config.yaml
encoder_arch: "convnext_v2"
model: "model that answers yes/no questions on an image's attributes"
dataset: "telescope images of galaxies (Galaxy Zoo DECaLS)"
train_examples: 44167
image_size: 64
crop_scale_min: 1
horizontal_flip: true
translate: 0.12
questions_per_image: 8
encoder_isotropic: false
encoder_norm: "rmsnorm"
encoder_activation: "gelu"
encoder_mlp_ratio: 6
encoder_dropout: 0.1
encoder_inner_norm: false
encoder_patch_size: [4, 4]
encoder_conv_stem: false
encoder_depths: [2, 4, 2]
encoder_widths: [64, 128, 256]
encoder_kernel_size: 3
fusion: "prefix"
fusion_encoder_width: 192
fusion_encoder_layers: 8
fusion_encoder_norm: "layernorm"
fusion_encoder_norm_position: "pre"
fusion_encoder_activation: "swiglu"
fusion_encoder_mlp_ratio: 2.67
fusion_encoder_head_dim: 64
fusion_encoder_fused_qkv: false
fusion_encoder_bias: "all"
fusion_encoder_qk_norm: false
fusion_encoder_layer_scale_init: 1.0
fusion_encoder_parallel_block: false
fusion_encoder_dropout: 0.1
fusion_encoder_inner_norm: false
fusion_encoder_drop_path: 0.1
fusion_encoder_positions: "learned"
fusion_encoder_connector: "linear"
init: "xavier_uniform"
residual_init: "none"
optimizer: "soap"
beta2: 0.95
learning_rate: 0.0035
beta1: 0.95
shampoo_beta: 0.95
eps: 1e-08
precondition_frequency: 20
max_precond_dim: 1024
one_sided: false
adamw_lr_other_params: 0.0022
max_steps: 8700
batch_size: 128
epochs: 25.2
lr_schedule: "cosine"
final_lr_fraction: 0
warmup_steps: 430
weight_decay: 0.1
adamw_weight_decay_other_params: 0.01
Rows from block 5 of the fusion encoder, named by matrix and row number. Rows with one number belong to one neuron. Each number is 128 + 24 x the weight over its row's rms, rounded and kept within 0 to 255. All counts start at 0. Numbers have three digits each. After the name is the row's rms in percent of the matrix's.
# gate: MLP gate (fusion_encoder.blocks.5.mlp.gate.weight, 512x192), inputs 0-47
# fc1: MLP up (fusion_encoder.blocks.5.mlp.fc1.weight, 512x192), inputs 0-47
# fc2: MLP down (fusion_encoder.blocks.5.mlp.fc2.weight, 192x512, transposed), outputs 0-47
gate.272 105:143174157138153080123136148068126102105167134128196146123095109114109099083106115095133104077158171134106124117119094105091117125087161141133141
gate.273 089:127114171104141122136167122153157162133128181148113138146097127108114116098113135113102165149148120138116106113142118141137113122155126109118152
gate.274 083:078110107112163117127125115146096154161137112111114113146097146120132130129166104133090128085100099131161168115158126158121166161145101151141102
gate.275 088:111132109185103117139158143124149147105136139104141178162145154105131081138143139117094120123136103133146153159134127165090091102068137120161129
gate.276 077:142163091086152123141102126138136175117113137159116098142118112113106078100121084098124134153133167148157122113131155137138102151112091165121162
gate.277 082:097102128162138109141123107145108136110111143093174127134128144137110130150135104131173131148132096146184177118133144091150105109123153117115170
gate.278 103:144100141129121119138111181171143117155114108114157085106112151157065121127095083124138121134087112112128178122128135145123109101114132106140117
gate.279 083:133112155135069103149083144151111103129141105132079130174135127147107118174104172103118124143120076117126118101096147134107106158122136145102146
gate.280 109:116138104140122165111104101115123100131121130138127125147067117135125157115110107123171141120143100159139126129129118142145164118098130108100113
gate.281 096:159139088150108140105119143118116160098144119140137085122104151130176124133120064116103126148091142086122098151135125123105139117110095072160110
gate.282 105:150109110121091095131119137111119145105116123119148085110155148162127130142097142112112128104116177120172145137151092183121109143156169096064099
gate.283 138:078131115131100145129114130139173101105142132128129134091116144152115099141139164118079095148104158153133139132084107152138080106110099108132123
gate.284 072:179139125179103083164146131149136148138173136125109146103175070142124111125093096089109114121134136146087097157116133156116076137098122089143154
gate.285 112:168140112150123101151097164134111127130174089126128143115170111152132089107137155111118139149094123119124135152088149132095141121141134131127126
gate.286 108:084140139153141133119131139155135083099134131149135063150137111131147096112112107148117093123068138108148149106144140076156165125151130151110098
gate.287 124:123050131131107132103151128125134125094120173112106076117145140149110135163108177138148126147145104159122094163153145126150135095152146095104080
gate.288 076:087154093150171130113108098103128123128170092094117120116127147114134169141158090131121151150128109107174134103159131136128139100112156139132147
gate.289 106:153145143112125124141159124162092148162095119155158106096113093115108116133132162151110138120118148132123183105127083116145146128136107121129163
gate.290 099:166122161142149084121146142138136122084161140159160144116114163122107139147126128103185109174113129128120131123100103149125123151124119118155096
gate.291 111:108130104120168094125122175173154114107151161150128133142119140139102116152085114171139126112172110134152088134095114112129129122070112051097128
gate.292 086:117130084128085100118108144150101084131095159136120112092140095085113143160138148136121146142101095069144150125117137109097121128093131163125123
gate.293 095:135105117128109132161157144155129104105162176130127117151135122143151121107134125134167126147114149099131174085130102097148116118141119132151112
gate.294 069:098108127124133140090113110122171146164140103143093163092140135117156092157137160143122139105137142099154140134095107120135135111158141070142108
gate.295 100:088158136100179127124134129161121156129130122127127104106117121097131130110088137127127159137151139108124145129111124130100082139107151139085106
gate.296 102:136127123123122088124141147109126153146128102136167171127054160064123100146120141152129149162128130114142177107147144083183095122135110108138125
gate.297 071:135165124139126133107171131121132071098059075144162158149117168160109145146134171129125091133077171128125145094148131130148126135174130136174088
gate.298 098:134132120134116087124149135133111149144140122105142080118116170118157128126136128144146115112102114126165130101177113085110119146152108124122144
gate.299 122:149129132117121117159073115069124189131148121177127119101132153142150099163134089148101152115132133150148107121131112131140084153122159107125129
gate.300 099:137121106131128102159123141097134104146157183126151147134125137123126130161113079095159117107108143153101109122159124160121143115112089145152146
gate.301 107:146124121123136148077092175106103087178152088106150135117107090143124152138143099115140104125080117109130109134156115105127104123147122128116127
gate.302 075:135146136112113124106119111129142155120144132151082105146136111123107079120056118110135105107123129114088117141171125177143089127172169132137117
gate.303 095:136141122071131176149121122148123139151121128132136126093105110187098146136127095135145129179158116122154117100117120106104105172140196122162142
gate.304 073:144128110167129121117127105106184129120159198141073121149085099135166102131127125157148068141134091143154106118110121120116100110126154098090123
gate.305 104:133140148106196107135149142120132094166122097150146106125106065123105158195154105075138118151176137147143099095108109099119130109175142178110120
gate.306 108:109136150156151116120068158127095078121140117120166125114109161149075134168100133096167115130113112150122101096122116178173106125129118088139128
gate.307 094:110075114110104130147152166147149131116123116153156094133154123096147140147122093104148152135139138119129136120141166105134119113129101163112158
fc1.272 107:140195153116146103142102172081134151094165127101126119169123128109100090098151153132134118109179140111134118115114075110107143119107202134122126
fc1.273 102:131100166130115134152131147139130120155149115125132138126127119123099123157174114153076151118140133137103124106166117135147160157131119118132100
fc1.274 110:119177099141163125102117136098104091124111076140090126133147103162091140132111127109125155130105119134137155087119142146135157125123127120158138
fc1.275 090:152123113087144128163102086165127142187135127135125107157151130112179152102136136145126094116137159124143126129116141154125135167123148125099132
fc1.276 109:101151120156081117127135121093166121150144108125147144148124171137159112104072120134101110136085111164094150132045136143074105116139101150137124
fc1.277 080:081113123128169144101154139157123145118104137099187124145128111159129123152137141150145131116150103142150128122154111121154099125138162106133159
fc1.278 102:117166088125136169180118103186094093154139153092134119175161090126116145103137131145135137102143117153107119125149139104146130125104150121145113
fc1.279 103:071131134131111147156100092127132169156128159071165156115125100157085150125114139130157128163090141140125102115129112093133108117166093123123148
fc1.280 112:152132161126175141102116121130107152134126135126125116122178145113095083146143119153108149176111135103134119093107121150137133080142138166098124
fc1.281 090:156131120166105141161148138092124126131156111138133099144128153154181144112118084120096111138110141113130117155138131138127094145147156107146154
fc1.282 107:103123121149134101188099160117125122120169131136114125094157103130102136093134125131129092096174085132101144101138096139094059107130145165130156
fc1.283 145:121112150155101068161094123150140120159114108161104123102115137144082105094105173143090131175123105152114104124112117165120130078147077165116153
fc1.284 075:105113097102131152162105090126094123139097144119147155161171096111122114124109136144107128162121072123086117103135143119110095130168184126106143
fc1.285 101:117140127158131082132090147130164117156114144130089131128126098147108133112110114152112107138090149097157144112115122123141129120130131110169136
fc1.286 109:139173107155131106090097129119107102166150171132157135140138165111115158139090125148139109105108130181140140153101159136110108138158117048118129
fc1.287 123:136070144133131138121129145153152160073123187123130096118103164108142137138099138163135113193144110119145110110151122094151092139144167108117067
fc1.288 070:143131134117064124143124126112159125120120158130093179135163113139102100145134111129102089129160132146090154136141131132132122104145090115107127
fc1.289 127:129142119085095096139116116124096107107127121102082124165097154170160119127131156139159104142110133127098116143159118089126156119157130163189104
fc1.290 107:133126096156118130131166123127185122115130069213157105138147091104105157110109139126132133145136123140129131114116120123160129135127102145123153
fc1.291 126:129144150156156150126158163099126121097123129125130138069120106131137117148097163136138129160138149152109129156158098111104131127107139175144122
fc1.292 088:074157101122130122076146129154139160134121144132144124081118101119135078068120122110107141118085099148181157147141124095082115135129143114111083
fc1.293 091:133098120113087169154133082139156141155108151150126092142135107130131161069139125072124137155135087090139130079127098129143162110153135125148146
fc1.294 067:164158117124176120119139160129095066150163123158115099130151146094121124106143084092111099137119141116116168158148131131147127134095080138094141
fc1.295 108:084154144143162142129148155152126162180144094108119132120120108111158126077114156132145128155121133136118123120108102104098125119117139119126131
fc1.296 116:105100136099164145137165107132131143126083120171145094141145118144101117114092147120131131089154144146149126175103137144175085114122124118149180
fc1.297 081:119177144178107084107090102117107086183144125146129125097116135180104112126100135144082142129112155132113137099171137114143097146182095138145131
fc1.298 094:117098162108101116105152172132166145161175123132111102137112154116147125141117163135136121086102128140164147096162118127098104113147105156129134
fc1.299 115:134125162105125144152162130157156129133139092116144117154126108113092077140121134114096122142131104090140127156059123128096133109148149145193100
fc1.300 104:129107152136132146201158113144093124146122114117135109139121133132118114141175121138152136099124148159127146117153074137168190094147131127112179
fc1.301 110:126114131147152140132185095119153147131121128146126102151111108105131177121152156084102113146132102162129122080086119147133143139102119122110104
fc1.302 080:135113166127126098148151113122116168135131126140080148124133107102128116135119172136108096115113144133080188191097137160125109143163151156164125
fc1.303 109:107103150163134131127100120125183133130108095175117118113106136112131108173142110126121091092124112136085155142117130160111140145167146062136170
fc1.304 076:105123165107150124113126154143110067166182135133130122129089127138138105144131085113142126145145123120156151098097136171094176138155102161142149
fc1.305 106:153136118133104112171096136121133085116133094109130133106147122103123129158150156102117138116107152073142130113172126117097102128106083103141082
fc1.306 109:121152094115150178104110095144123139102156115166131143148136166119119116183158139145104130141080152131118132173087154175199100141140109130141122
fc1.307 096:122113121167094116156135082084151137112093147125108109137091127119119159131124122154116118118153116132129093123141129079134100103168114095095122
fc2.272 092:093097133134159166145101140109137135101096148112116151118167124135120133115094142147163172143119143093098125202188105132135126100114096091171106
fc2.273 097:135132166160102123164125096138113104150160146142132125136111096099097146133158142152082153125157106106127075129153144180069125153146122142109134
fc2.274 121:101131150116173079094168145146120076139164125107090105131145120129094136140110132086126130130103137119172103087116117122129178150156103082144127
fc2.275 098:136156136069101135125176066154130104151123108114107069170143154115172115127154123121123112108127134145127177127111116167074123164078158157131130
fc2.276 110:127142070137107146129137143097190134135127108136129118167129134106183116113152110143118135139116076128111157190106140083133105087098095124122117
fc2.277 087:122144135119131178133164116129089131133140141135140158116114141146074107070130120127139136130157148148124099122159109115141120151118128151083115
fc2.278 101:103189146102128144130078116176114098126171107081133111167153121129114116138097138127154165166144133152124131098120121164084137104115094127166158
fc2.279 105:145177164123125125181089166138079158126151161115157121125118129163087114147166099117147128111181107124100110121085132121105088101144105095099104
fc2.280 100:129140150094092155153151116130157132102162123121119101153099116096105118126164170110127149127096121106129115143135121194134103112123139175144108
fc2.281 087:113088145137147095136160121126125101152166137154139081127142123152084167112078083147143097135115130140154138155113133121152124162107122110119114
fc2.282 101:093107119109136112184164106062127111081150177127142115145130143106111135128134126136114126123100131168111095082151114114103113138143160171146124
fc2.283 139:121152138113112120117087089091116149113127133113094113124126130073114127154187135100169135112140126132161129087158143106165108149142125138089143
fc2.284 076:120133112101143176139135115135112175111097182148114121120127151078131133183102151158099159120110104137126063127105140133135147156131114065101156
fc2.285 104:105148090151112139133129141124137093164109131150085147163085121118104127109149132106128122125072113161138196118113125146134125114114072092094110
fc2.286 110:175159116131163136113137113150130120148131155117160141126148142129124134196106103125161109142119141162139146166088122166132110158141109115136122
fc2.287 110:105172094149101130121140136130127095131105106117069131110187129141141154098070111112108144104136114158140129095131109149115076169158055115094112
fc2.288 069:150162154117143163128141118115115155145177109154105138143130109156111087145146161079096154151137125136118097160155092128109112131129149113057108
fc2.289 123:127129108157122113112149160131111127144131121169099180087106205150140121151138112150080148113114154150107123109177100102086117116122121145140156
fc2.290 106:082142077103137140145125107082160128116142131163094113145113117077097134102112091149156132156172095102103098134118162103167140147139139133094108
fc2.291 119:132130148138156149093167104124128129154132121118132147119134101106142131103131191174138116099136116102104103183142129117162163109076159186138164
fc2.292 081:096106088133130161100128120140137148106130115162185098117127099117127135107133147113083121116055126115143174175118176076105133169144118108114084
fc2.293 084:110128091135139129161096099128128150125165097122082090122140118117134133105118128151104134151117140100086085089078112172139154119157117098112125
fc2.294 075:131129118100140113174117125090101087157115117057137106125116137136158165153140107165132133171125114094120124157125133121117124188135100150103102
fc2.295 099:113084095173109135080103084103103184139147136137124142103112115101159151118134118144119130136135105147151161184123105108165136068185096126131128
fc2.296 100:124109116174162135166153112152141132124112114118137112143143148122118116112141138183096155120106140136154127130103117124147095129106128133149128
fc2.297 085:092130151171123104139134119124112092156100126143149105148086133153164156139110149135110146145158127140155146084133170076133130178140116107143184
fc2.298 087:089159125129144138129108074103143126117112138112071156116125096126129144136072178110120099118119153142161131128148148112135120100088134147139100
fc2.299 128:123124107123151155165118097112144118120132122145101100168115160149127091090110137161168103110075180110077137143148082147141133114101102121153109
fc2.300 102:123170123175097120191125126143179097104118116123108124118144152151117114134126128126140104139123132067168122113122102134152163164168113169126160
fc2.301 109:121147105154142153142132165128104135150120122096079158123141145107114086096100128102135124105108112151129156154077122168126127089093112120117091
fc2.302 075:112154163106127105124105100128098138123163159156146136107173126141134134138126160169130077152143156111124141176106112135133126120117107111157135
fc2.303 100:074120129187111118138138132131184115137145101128106104133099085159097133184103127155104096108122105144137105123097126116112148110134110094158083
fc2.304 072:108149157087174159123121130117111126119136114135138148159122145129079097133155144155097127165159143144121156111118126152124094130155143127127148
fc2.305 099:160113096109104133173139090143160067102131077129137067101137142170137138127108121139134148118183160137153155116130148148103105152124082152133134
fc2.306 110:152138100149155098115106095186128150124142109167139110100141118162184119111139133123127088129122125160155136130137094143125124109105115149096188
fc2.307 098:135114117135130125120120073080189063144139092119121158158088111166068134128117101109148102122168128107135109143126136125141160147116110137148140