config.toml
image_size = 64
crop_scale_min = 1
encoder_isotropic = false
encoder_patch_size = [4, 4]
encoder_kernel_size = 3
fusion_encoder_norm_position = "pre"
fusion_encoder_head_dim = 64
fusion_encoder_connector = "linear"
residual_init = "none"
optimizer = "soap"
shampoo_beta = 0.95
eps = 1e-08
steps = 8700
Rows from block 3 of the fusion encoder of a small model that answers yes/no questions on an image's attributes, named by matrix and row number. Rows with one number belong to one neuron. Each number is 500 + 25 x the weight over its row's rms, rounded and kept within 0 to 999. All counts start at 0. Numbers have three digits each. After the name is the row's rms in percent of the matrix's.
After each neuron's rows are labels from the 100 texts, of 14976, where the neuron reaches its largest size: "fires on" is the input token at the peak. Only what is clearly more common there than usual is listed. The data: telescope images of galaxies (Galaxy Zoo DECaLS). In brackets: how many of the 100, against the usual share in percent.
# gate: MLP gate (fusion_encoder.blocks.3.mlp.gate.weight, 512x192), inputs 0-191
# fc1: MLP up (fusion_encoder.blocks.3.mlp.fc1.weight, 512x192), inputs 0-191
# fc2: MLP down (fusion_encoder.blocks.3.mlp.fc2.weight, 192x512, transposed), outputs 0-191

gate.424 105:488512479482482506514472446456508511517503509531517502472501506534563499469494465496488508518565529500522473490499474488452528525481512483513493471551469491484544505484531514556467541505495503496480469549478482523509478468506491526537501522475556482488482496531483538457510522511458484477485560448517479479489548521489516513502524495475513504501503478539479517491470548500523520540478487510518565509494528496477488465493488498492504501523495464493465492538475480522490516490462508455505506505504519500461507486513520511494521526468489475480508513525526539535494481447506531487
fc1.424 106:485513498506513467512499501460484501527521525481534471543487480520563524492492505513461461493535514494504499483562465473439490502490505449479514478485495555544515515491520536516452509540528494534525503516443521490473483502495483510510528509541505469501482499508493508496500492524478483502531519470509456494472513524513519492486534483468493475511491444515495487488482495481494516498475424508577512535517492482508502446504499505490535469499514492500469459540481476499489494492502505515502491490535502533486522507515479480462507520498494450500514525540497490513512475423506506453
fc2.424 111:496457506511484489510516491581533465500495518479546516526509493568484499481505476488499477507480460500465483505515485524426491504529483531476471478518495489485476458520516511505527448548466514532518455480473499467519538509534469491500544497518471479511496487480516500493485463494475549496518540486510478485489480462505515530547511535486490513536508519470499540489527496499494492478503466513521510524518489524505522494509505515472471516468502481508521461504537471505529488478509491485478438498495494559517485491504459471471515448512523463494499491543533473520499481459488478474
fires on: "roundness: round" (65 vs 7.5); "roundness: cigar-shaped" (30 vs 3.8)

gate.311 075:521486482500517486514449505495481508455493458505512517501485548485510523537482477456541512488476528524520501509489492457488509498483467506494494468484507521475563481530482520529491498501492469519495505495514502559473512489501524520531474493487487500483475502508502507485509492569474467500473518522476504475446535517492447481464495480493500486512528505535513481498493502533509529515433463517507492469514463475558548448500502462490516490492505479518565507456571516517484547521555513510511484529491519470468472484515466498487507527496465517515524494485508499529498524460505495524
fc1.311 076:506515530520501538520463494531502509452493448488516473514478534483508530541513536475499501491498515499512500511468507527496503509491509488497490519500479485477472507531523551497528478471520503501444492482509478480487504487450540531512513495458502516523505499470474494496526431481474529469486520481523521517432493469481473544498489498531500464511555485511463503517475491520529487469520525468447507502512466528494532484521494511500493470485534508475522518462489580501506482534528538497500515536501508456425501481501526473467522528533509515509476471504519508529519469476515532502
fc2.311 076:428503489503500489513454504497521526480539497504472465497482501506503534504526510524471526504473481480523506490472490509481477534474472469474486493511452507555487512492538525484520527496472488511488471525522446498520446490498507503517456504463491537491477467482518541473481456522504503487454463497481488487498514487458538543559538439504530497465464504467481515525522516478529505488489543478497489427536494511515498511480502502560512485515480530475509553488492498507512512486505545511502476524503471518497492544483505487473474489523515527546498458520515480496496526480509484508
fires on: "roundness: round" (37 vs 7.5)

gate.164 067:461506483523507503470495491527467503476529488423492531504494497484517497513463543512459479465498521535509500527526510517483477489491519484480550484518526454500476488501471497554503546466507494475480536528448513543486463500510515546512498526471509492469511480508490479516535483533536482481514536488516494462537452523516472483486503503509495478498467507539495526560491457501521523498527466501487483513488526528518484497494502437471442492482531518498498521540520488483502529539507507499518468557477484530476518521503500473518507542523514504444489510504470512497487463509461510488
fc1.164 068:464465535481485480547508484493446511481518486485511519542516497482507510506470469488473494486526504469567537484514500523500522530512473448512525526541551495518505535449526515528459517536480494486489486506489463473467494490493509519537523503523481500493505500491471523523505488506492477500511490476480501493499506503478538534554488466489512546480499440537498465483503489484518491469502529494507544513516539466506496465484489488462485529499498494524545554475508486450509531553504519521484535547535476443509486464524494525474490471470485499493470516490509509495487491534512546525
fc2.164 068:516518536467545495470506503492496525523519481510473491487543514494515465482504494476479508510511467501513506542480509572491490508541510502495521476497554526513519460509496509504484514472486542534464506516518475510509495473487527448470516527549548477480513503512529517493511514528531496492513503483474442486527510470528521488512497515472483485505478523541507443517514490491493511462475482515484515493481489476498512485520537433472517509438447441532524489457458498503477474502509502544509490494498524451508496526520474509527476455529519495513491500492516510452456514516547496536
fires on: "shape: featured or disk" (55 vs 9.7); "edge-on disk: no" (19 vs 8.6); "edge-on disk: yes" (8 vs 2.6)

gate.210 085:513473463449520506470480458493533486471527476521532468498519533488508521534522527494512511504488509513477517440495528498531519508439504483529496527525524488534495524467493542495458499586533453472500446490522549471515515515486522492492513505513488524532509465502517503493526503510525469534497505485480523474562472495498534518509527494513533499492474464492488509465478506530496505507526485539497492471501510479448514532474505494497476496531479534485487518530505542477495495546478524496530511519478553531495528487504553483514507508509488498488530495495523549491544504516481524544
fc1.210 120:518457503504480518506497492492508462513526485479514508447555497499487519491509484513509476506508529476520515494468509500502491483546484488518476493472509466490496523538505525486525482518493472520459516503476473531475444497543498500456446479526470522506447528513486477515529492531456542493517473546495490463497494480561495462459524503469487506458557539514523498497460514511518495504511460513513505530540513455527483508533475519456440492514522505443494490497489461502495514489518508491525501515505476493469479515490503552516483518495493491495500425489479513513548487467521472477
fc2.210 117:493464488499466500516484475477461503459524506511475524466509502494517534493484465471531457501472510490530496498463500485521523498537505488517473501504489447540487497485497480471503470495453452526423556516489503510508480469511524463492455471533472507493467522517542467512467508493479490543481514542506475530461471485491493509495524493498466487495483510516509531513471515513505516486495508507440530538517524493511478508486541538481498528508516500461479483467486467491534455524526491509518510477485461511530442493513523485482490485511497443485550472486460472518476471480519454505
fires on: "roundness: cigar-shaped" (52 vs 3.8); "roundness: round" (36 vs 7.5)

gate.168 091:547475442472506468501517482529478507479512536468489521531485437498512476506556500467492504500488524497549481483544516487542522502490501482501457518471483508450518479490494498476490517495529495467502492564513509473539514504521521525534491544501503509516494495545511451521512535493474499496509463501472508462506531469500460539501549511482494496544502498538473488532545497453508507498487493484479461472558523483487474477500500468523505543509499478463495527489545524486483505480462510496495475513495527540560490526509527476460489482526502523481474524506501455492475524507504485502
fc1.168 105:492550516495470506490512496510554497538501434473500487478474484542505544505469534492489498519526472504459506496498535480494519520492488475525478500494447506498511487514495490505507515523494490485516506493467480548501462517511535486504532509494527480500443501450490506516496527481483543570483511474500495534482521510471517514473525512489505515473501510481477478474514512518519509518515493498467560500498450496508430494525522518482515492544517547555497510459579503487500463538492481516507487518422473495520523455501500479523529484535510514503516518476528520479495517500525500515
fc2.168 094:489497470489487482504556488494548483485481466457469504508440503504527545513496512513468507493468509511493506494538496442510490475514543503502507477488480506501449515508463491496484478550464512468545495496493451521514459537496538531498503481482508540493460506457506518494485499483518506542497532481505472496523542520464517507494481543536488508506496464524480482507488498517489528448466513516499514498527511475476464507481523496495491525504546561539470524506566473485514510536464526455448530497482530501496508492523490546482548473471493496491507515482518512465514514514472488496
fires on: "roundness: round" (92 vs 7.5)

gate.0 085:487529447508487509460510515489488470447521516482526512479488488532485449490462493537518504511508541508515475517493492462479540495480488497503520480514531524504494539499496473525504511488508441471492511503526484540491488491469509523535466509448518546506470485490540469487495497528530459540475533543493490476547497490476506496488490503496525489476446489501488445428451463487517475510489466549525464542502510504499480498516462497481516487496516506516489521488528536460532499461526479524523515483503482511514503513483546505503526502501493463511439466534499540528517510527522499491
fc1.0 086:480486472563461535465467503534507510494530494507511490477526494497529462499523498485492519488527568492541492461484502530526511501475510476541445538492526493548488492450501550490498473516507462437487512525526525518469529536542528471538508495501526523485493504515506471483475486472501483502489522491525497492513556485486478459476470507495514549511512507497496467500470513479512476497488455483502496537507513548482496519514479477448539530480491469526463526522551487498486559509478515476509500539508508468482511521484531481489527495518507495530504491514463541501474472502517487507
fc2.0 088:478475485502480516482507511512482501462481497484500469482495487493487460500458460506498484535467466460507529477486506507506520494462455500486506533504526535512510493486494523526473488484486516491463534510447527525471529506550456469483513526539503474489496542490533482486504487479486505466529526514542508552546544496504501503541513526489523521474524525529486468516471498469518501496510460464498478532467508500525477497495517450465474523484489477510521528524548518512492560487533530504519517548482475502501535550497520476434467487496500502520456457501490523483512468466517459475
fires on: "shape: featured or disk" (100 vs 9.7)

gate.409 093:497519471517527527464461524471509489491517527485502507467496497509498473486444513503450469485486450525509449492534519497492473515485546476484519492502470519492503505503493446512463499488542479496446487488498495476493481515486443496480459448541500568508481485511503531497520480505493508478536496507505526452521489515506512481482553478499488496476511515495498469490489492530519483463491523477500515469484534525507544474487490505582497474498499588496495466512515496474474487510530494474500539469516513499490469497482518482527508514529528495482479450484523494523534453472530485516
fc1.409 088:525474474501468487520500513493540504473506524536454447477514527491479521486475498492514471482497452536501549484484457506464476468479481517499497450485494507530480514458495473487503505487490474515509472457467517487499464476537495503512442497492503513535531501530518537524494498508469433511525517481508489497492529540486498511505438491525551479532559497513532489532467470501493497532450481525529497510518493447506507483486467491519517513496503513482517463508519521541492497506442520468527509538524498479481517509452507490513480541504531516472515536473476508540521488513530519473
fc2.409 083:503498490450499477476516496498482492498484528520475510484490517505490490484549509478496449503523459509506494544544514517530454514533502509465496444484491486520464495489561517521484540528472526488482503473510514510484465509517487506519461503551511537478516490542491479476502522501494465505538492472483506494508522510458477525525513490558473510523504537514516496464476531515517461525508466469481531481487501465480485520458505463493507493539485517510505462503538467467457501543469518497469467514506501488489477531488499482497582475429522487486493554520500495496503508498518457472
fires on: "roundness: round" (76 vs 7.5); "roundness: cigar-shaped" (23 vs 3.8)

gate.470 089:497480460480531461489501506507510494456501519506489510503507510497556488533517472491491494508543544502450490510515462501494477511467510514517539462466474515447510488517530502476515499482487517505482507486544514480483504535508475468497490469506479508477531508522449519545516505488481500471535503475527494505481504493512487420492530546483467525475560498509507510533502478493534470493479513509506503516520503510512443488478509504471519538509491492446497455484484485498479487449433471458459481448491482491503476504512494514535476526500496502506460528502498495550519468490459439513
fc1.470 086:498497489447463512481509502461459506550534463512481501508520531515484540526550496502496512512518530496459495510513470517502470513508501478536528487492479524525504509534524534540521480496488508478489527512533540511498510549496445510524513475482502530511524496492481520487528487508495556489563495524529490454503470503482489460499550511475452462501483551506505490492458496490532484472478523512516497527510516522493538517493551485496545492507530516524494485540487495483504498469406497502482494470524475487541451516542504526453522527491477494486483493489517507501468499470511490515
fc2.470 087:486506508515475503526529558482512545467517502506503483506481476491498511470515447528485478476528452479487440511515516524528472485515512484474442499483499488475489485525504520469524448557519492504514529523521516534511466503554509518503561513489495510546487510465540500489469471533480475509508476480528517509484508515476512474508455532517507490503499545519473489481492483527482500468466499530582455536486536485516526531499511529494542505499531493488495524500515500478519523497498471466467511507467531520500515491458456493484489475540478512486478511547469532489514502506459488495
fires on: "roundness: cigar-shaped" (45 vs 3.8); "edge-on disk: yes" (23 vs 2.6)

gate.369 081:480492507494464494469455495507494532509508459510491517456527519525484502519469475469515499507509509523492530456520545491497507530457496489509482504553512512547494492480495503554502475508468505515486489466448501502501535511517517471467479556510532545527478523499478439512468475519468536537493497479498505531487495476522509507457489503505470488516513450483485522523462481449478501530446474509491541450530523490555530470530555502483482534472500505511504485522521496511498490545477518515496495483488504503503488471477516562480516502503487504551484500534491523479519484538464499469
fc1.369 085:500480522500493470454492535532523463513523516473564482468552488504501450520499483461502476484460524480481457525502529534461538529522509458489477519483542477492464514523510458486505476489521502491474529521507522527468522501537480481464480501500519491503514493482496475510481505520536469527509490479471492528524510487524447517514467536515489500511518540531477534497515477479527524501460498481508411520502512456516522474487441500526489493469474507531547517520540527469494466476525514512474508517501466522492463496490514532522497532477511520512520498524486468470517528497512518490
fc2.369 088:546490518498427464472520539475491514501486500474482492494564501551458477518492496500486484521507492521469448492539468505501516442554507478503459511512518515553496545468475512496483501478516494496472498523506529482500526540573497498520505512512536525511492530475538491506508462507507458516496508475495528506492517530488496490511476464453512510519475537524502513528488519499489514461477470473470489504487473467514482480523473511520512455530495495492512495538511512465514500492550487524546531480465516527479475520526556464524496498542461481482510499496529468507530502482496517489
fires on: "shape: featured or disk" (69 vs 9.7); "edge-on disk: yes" (23 vs 2.6)

gate.398 094:491508499515467496507528494503508470492500516514503488493486465501487507525496507489550509452477499533491513491477490480534479444497479503523498473511517457483486474476519498511529509517527492518472522506583561499504499507527453496480520548488474530484466508483541498538505499549483454456475518504523512499470473563451470493509498496489494474517535457493523518492525503505544518527511500515478471464477487521496472493448419492479489475496528535548527457510504476451527533494518516494510514491494493529491506516482540516508512502522435513487469502533510492495464483499483493524
fc1.398 105:507485520556575523534492477487497527503532501490510494516537528494509494484475478524513479505538508494517511519480455480501496498502436521483533513517496506465500486516502520526506507527502477522508453492471485490472419492476480535511457473501456527519484497530519499469495509487484536481557512531509439482452481486525494552520503513552501476532495520518465484503441500546509481493509538488482494497490484520493461521507518482501486476470519513473497509517510496515475443513469491482503478497504487459504538548465503481492481516500487481484481503544496498473531543485474445496
fc2.398 090:499512482493563484518516503489512462538537460486533513462496495507537482484491503510506480538517526501499527502512486508477501530523519505498472506539490480501515516475486461491550479465476509500434472447472460503518484477481535448526470539486493509543489498518513494487501544481522495479531549555575455504463501519522523534481465490505509486536474500472486550485508524509495469472527513544434510524499511468508475497471512467507468476520519478479520481506484489511500478474494480501507493465504489484505520502511530488482482472522470453472503475526443515520516493502483478498
fires on: "roundness: round" (44 vs 7.5); "shape: star or artifact" (24 vs 0.7); "bulge size: small" (11 vs 3.3)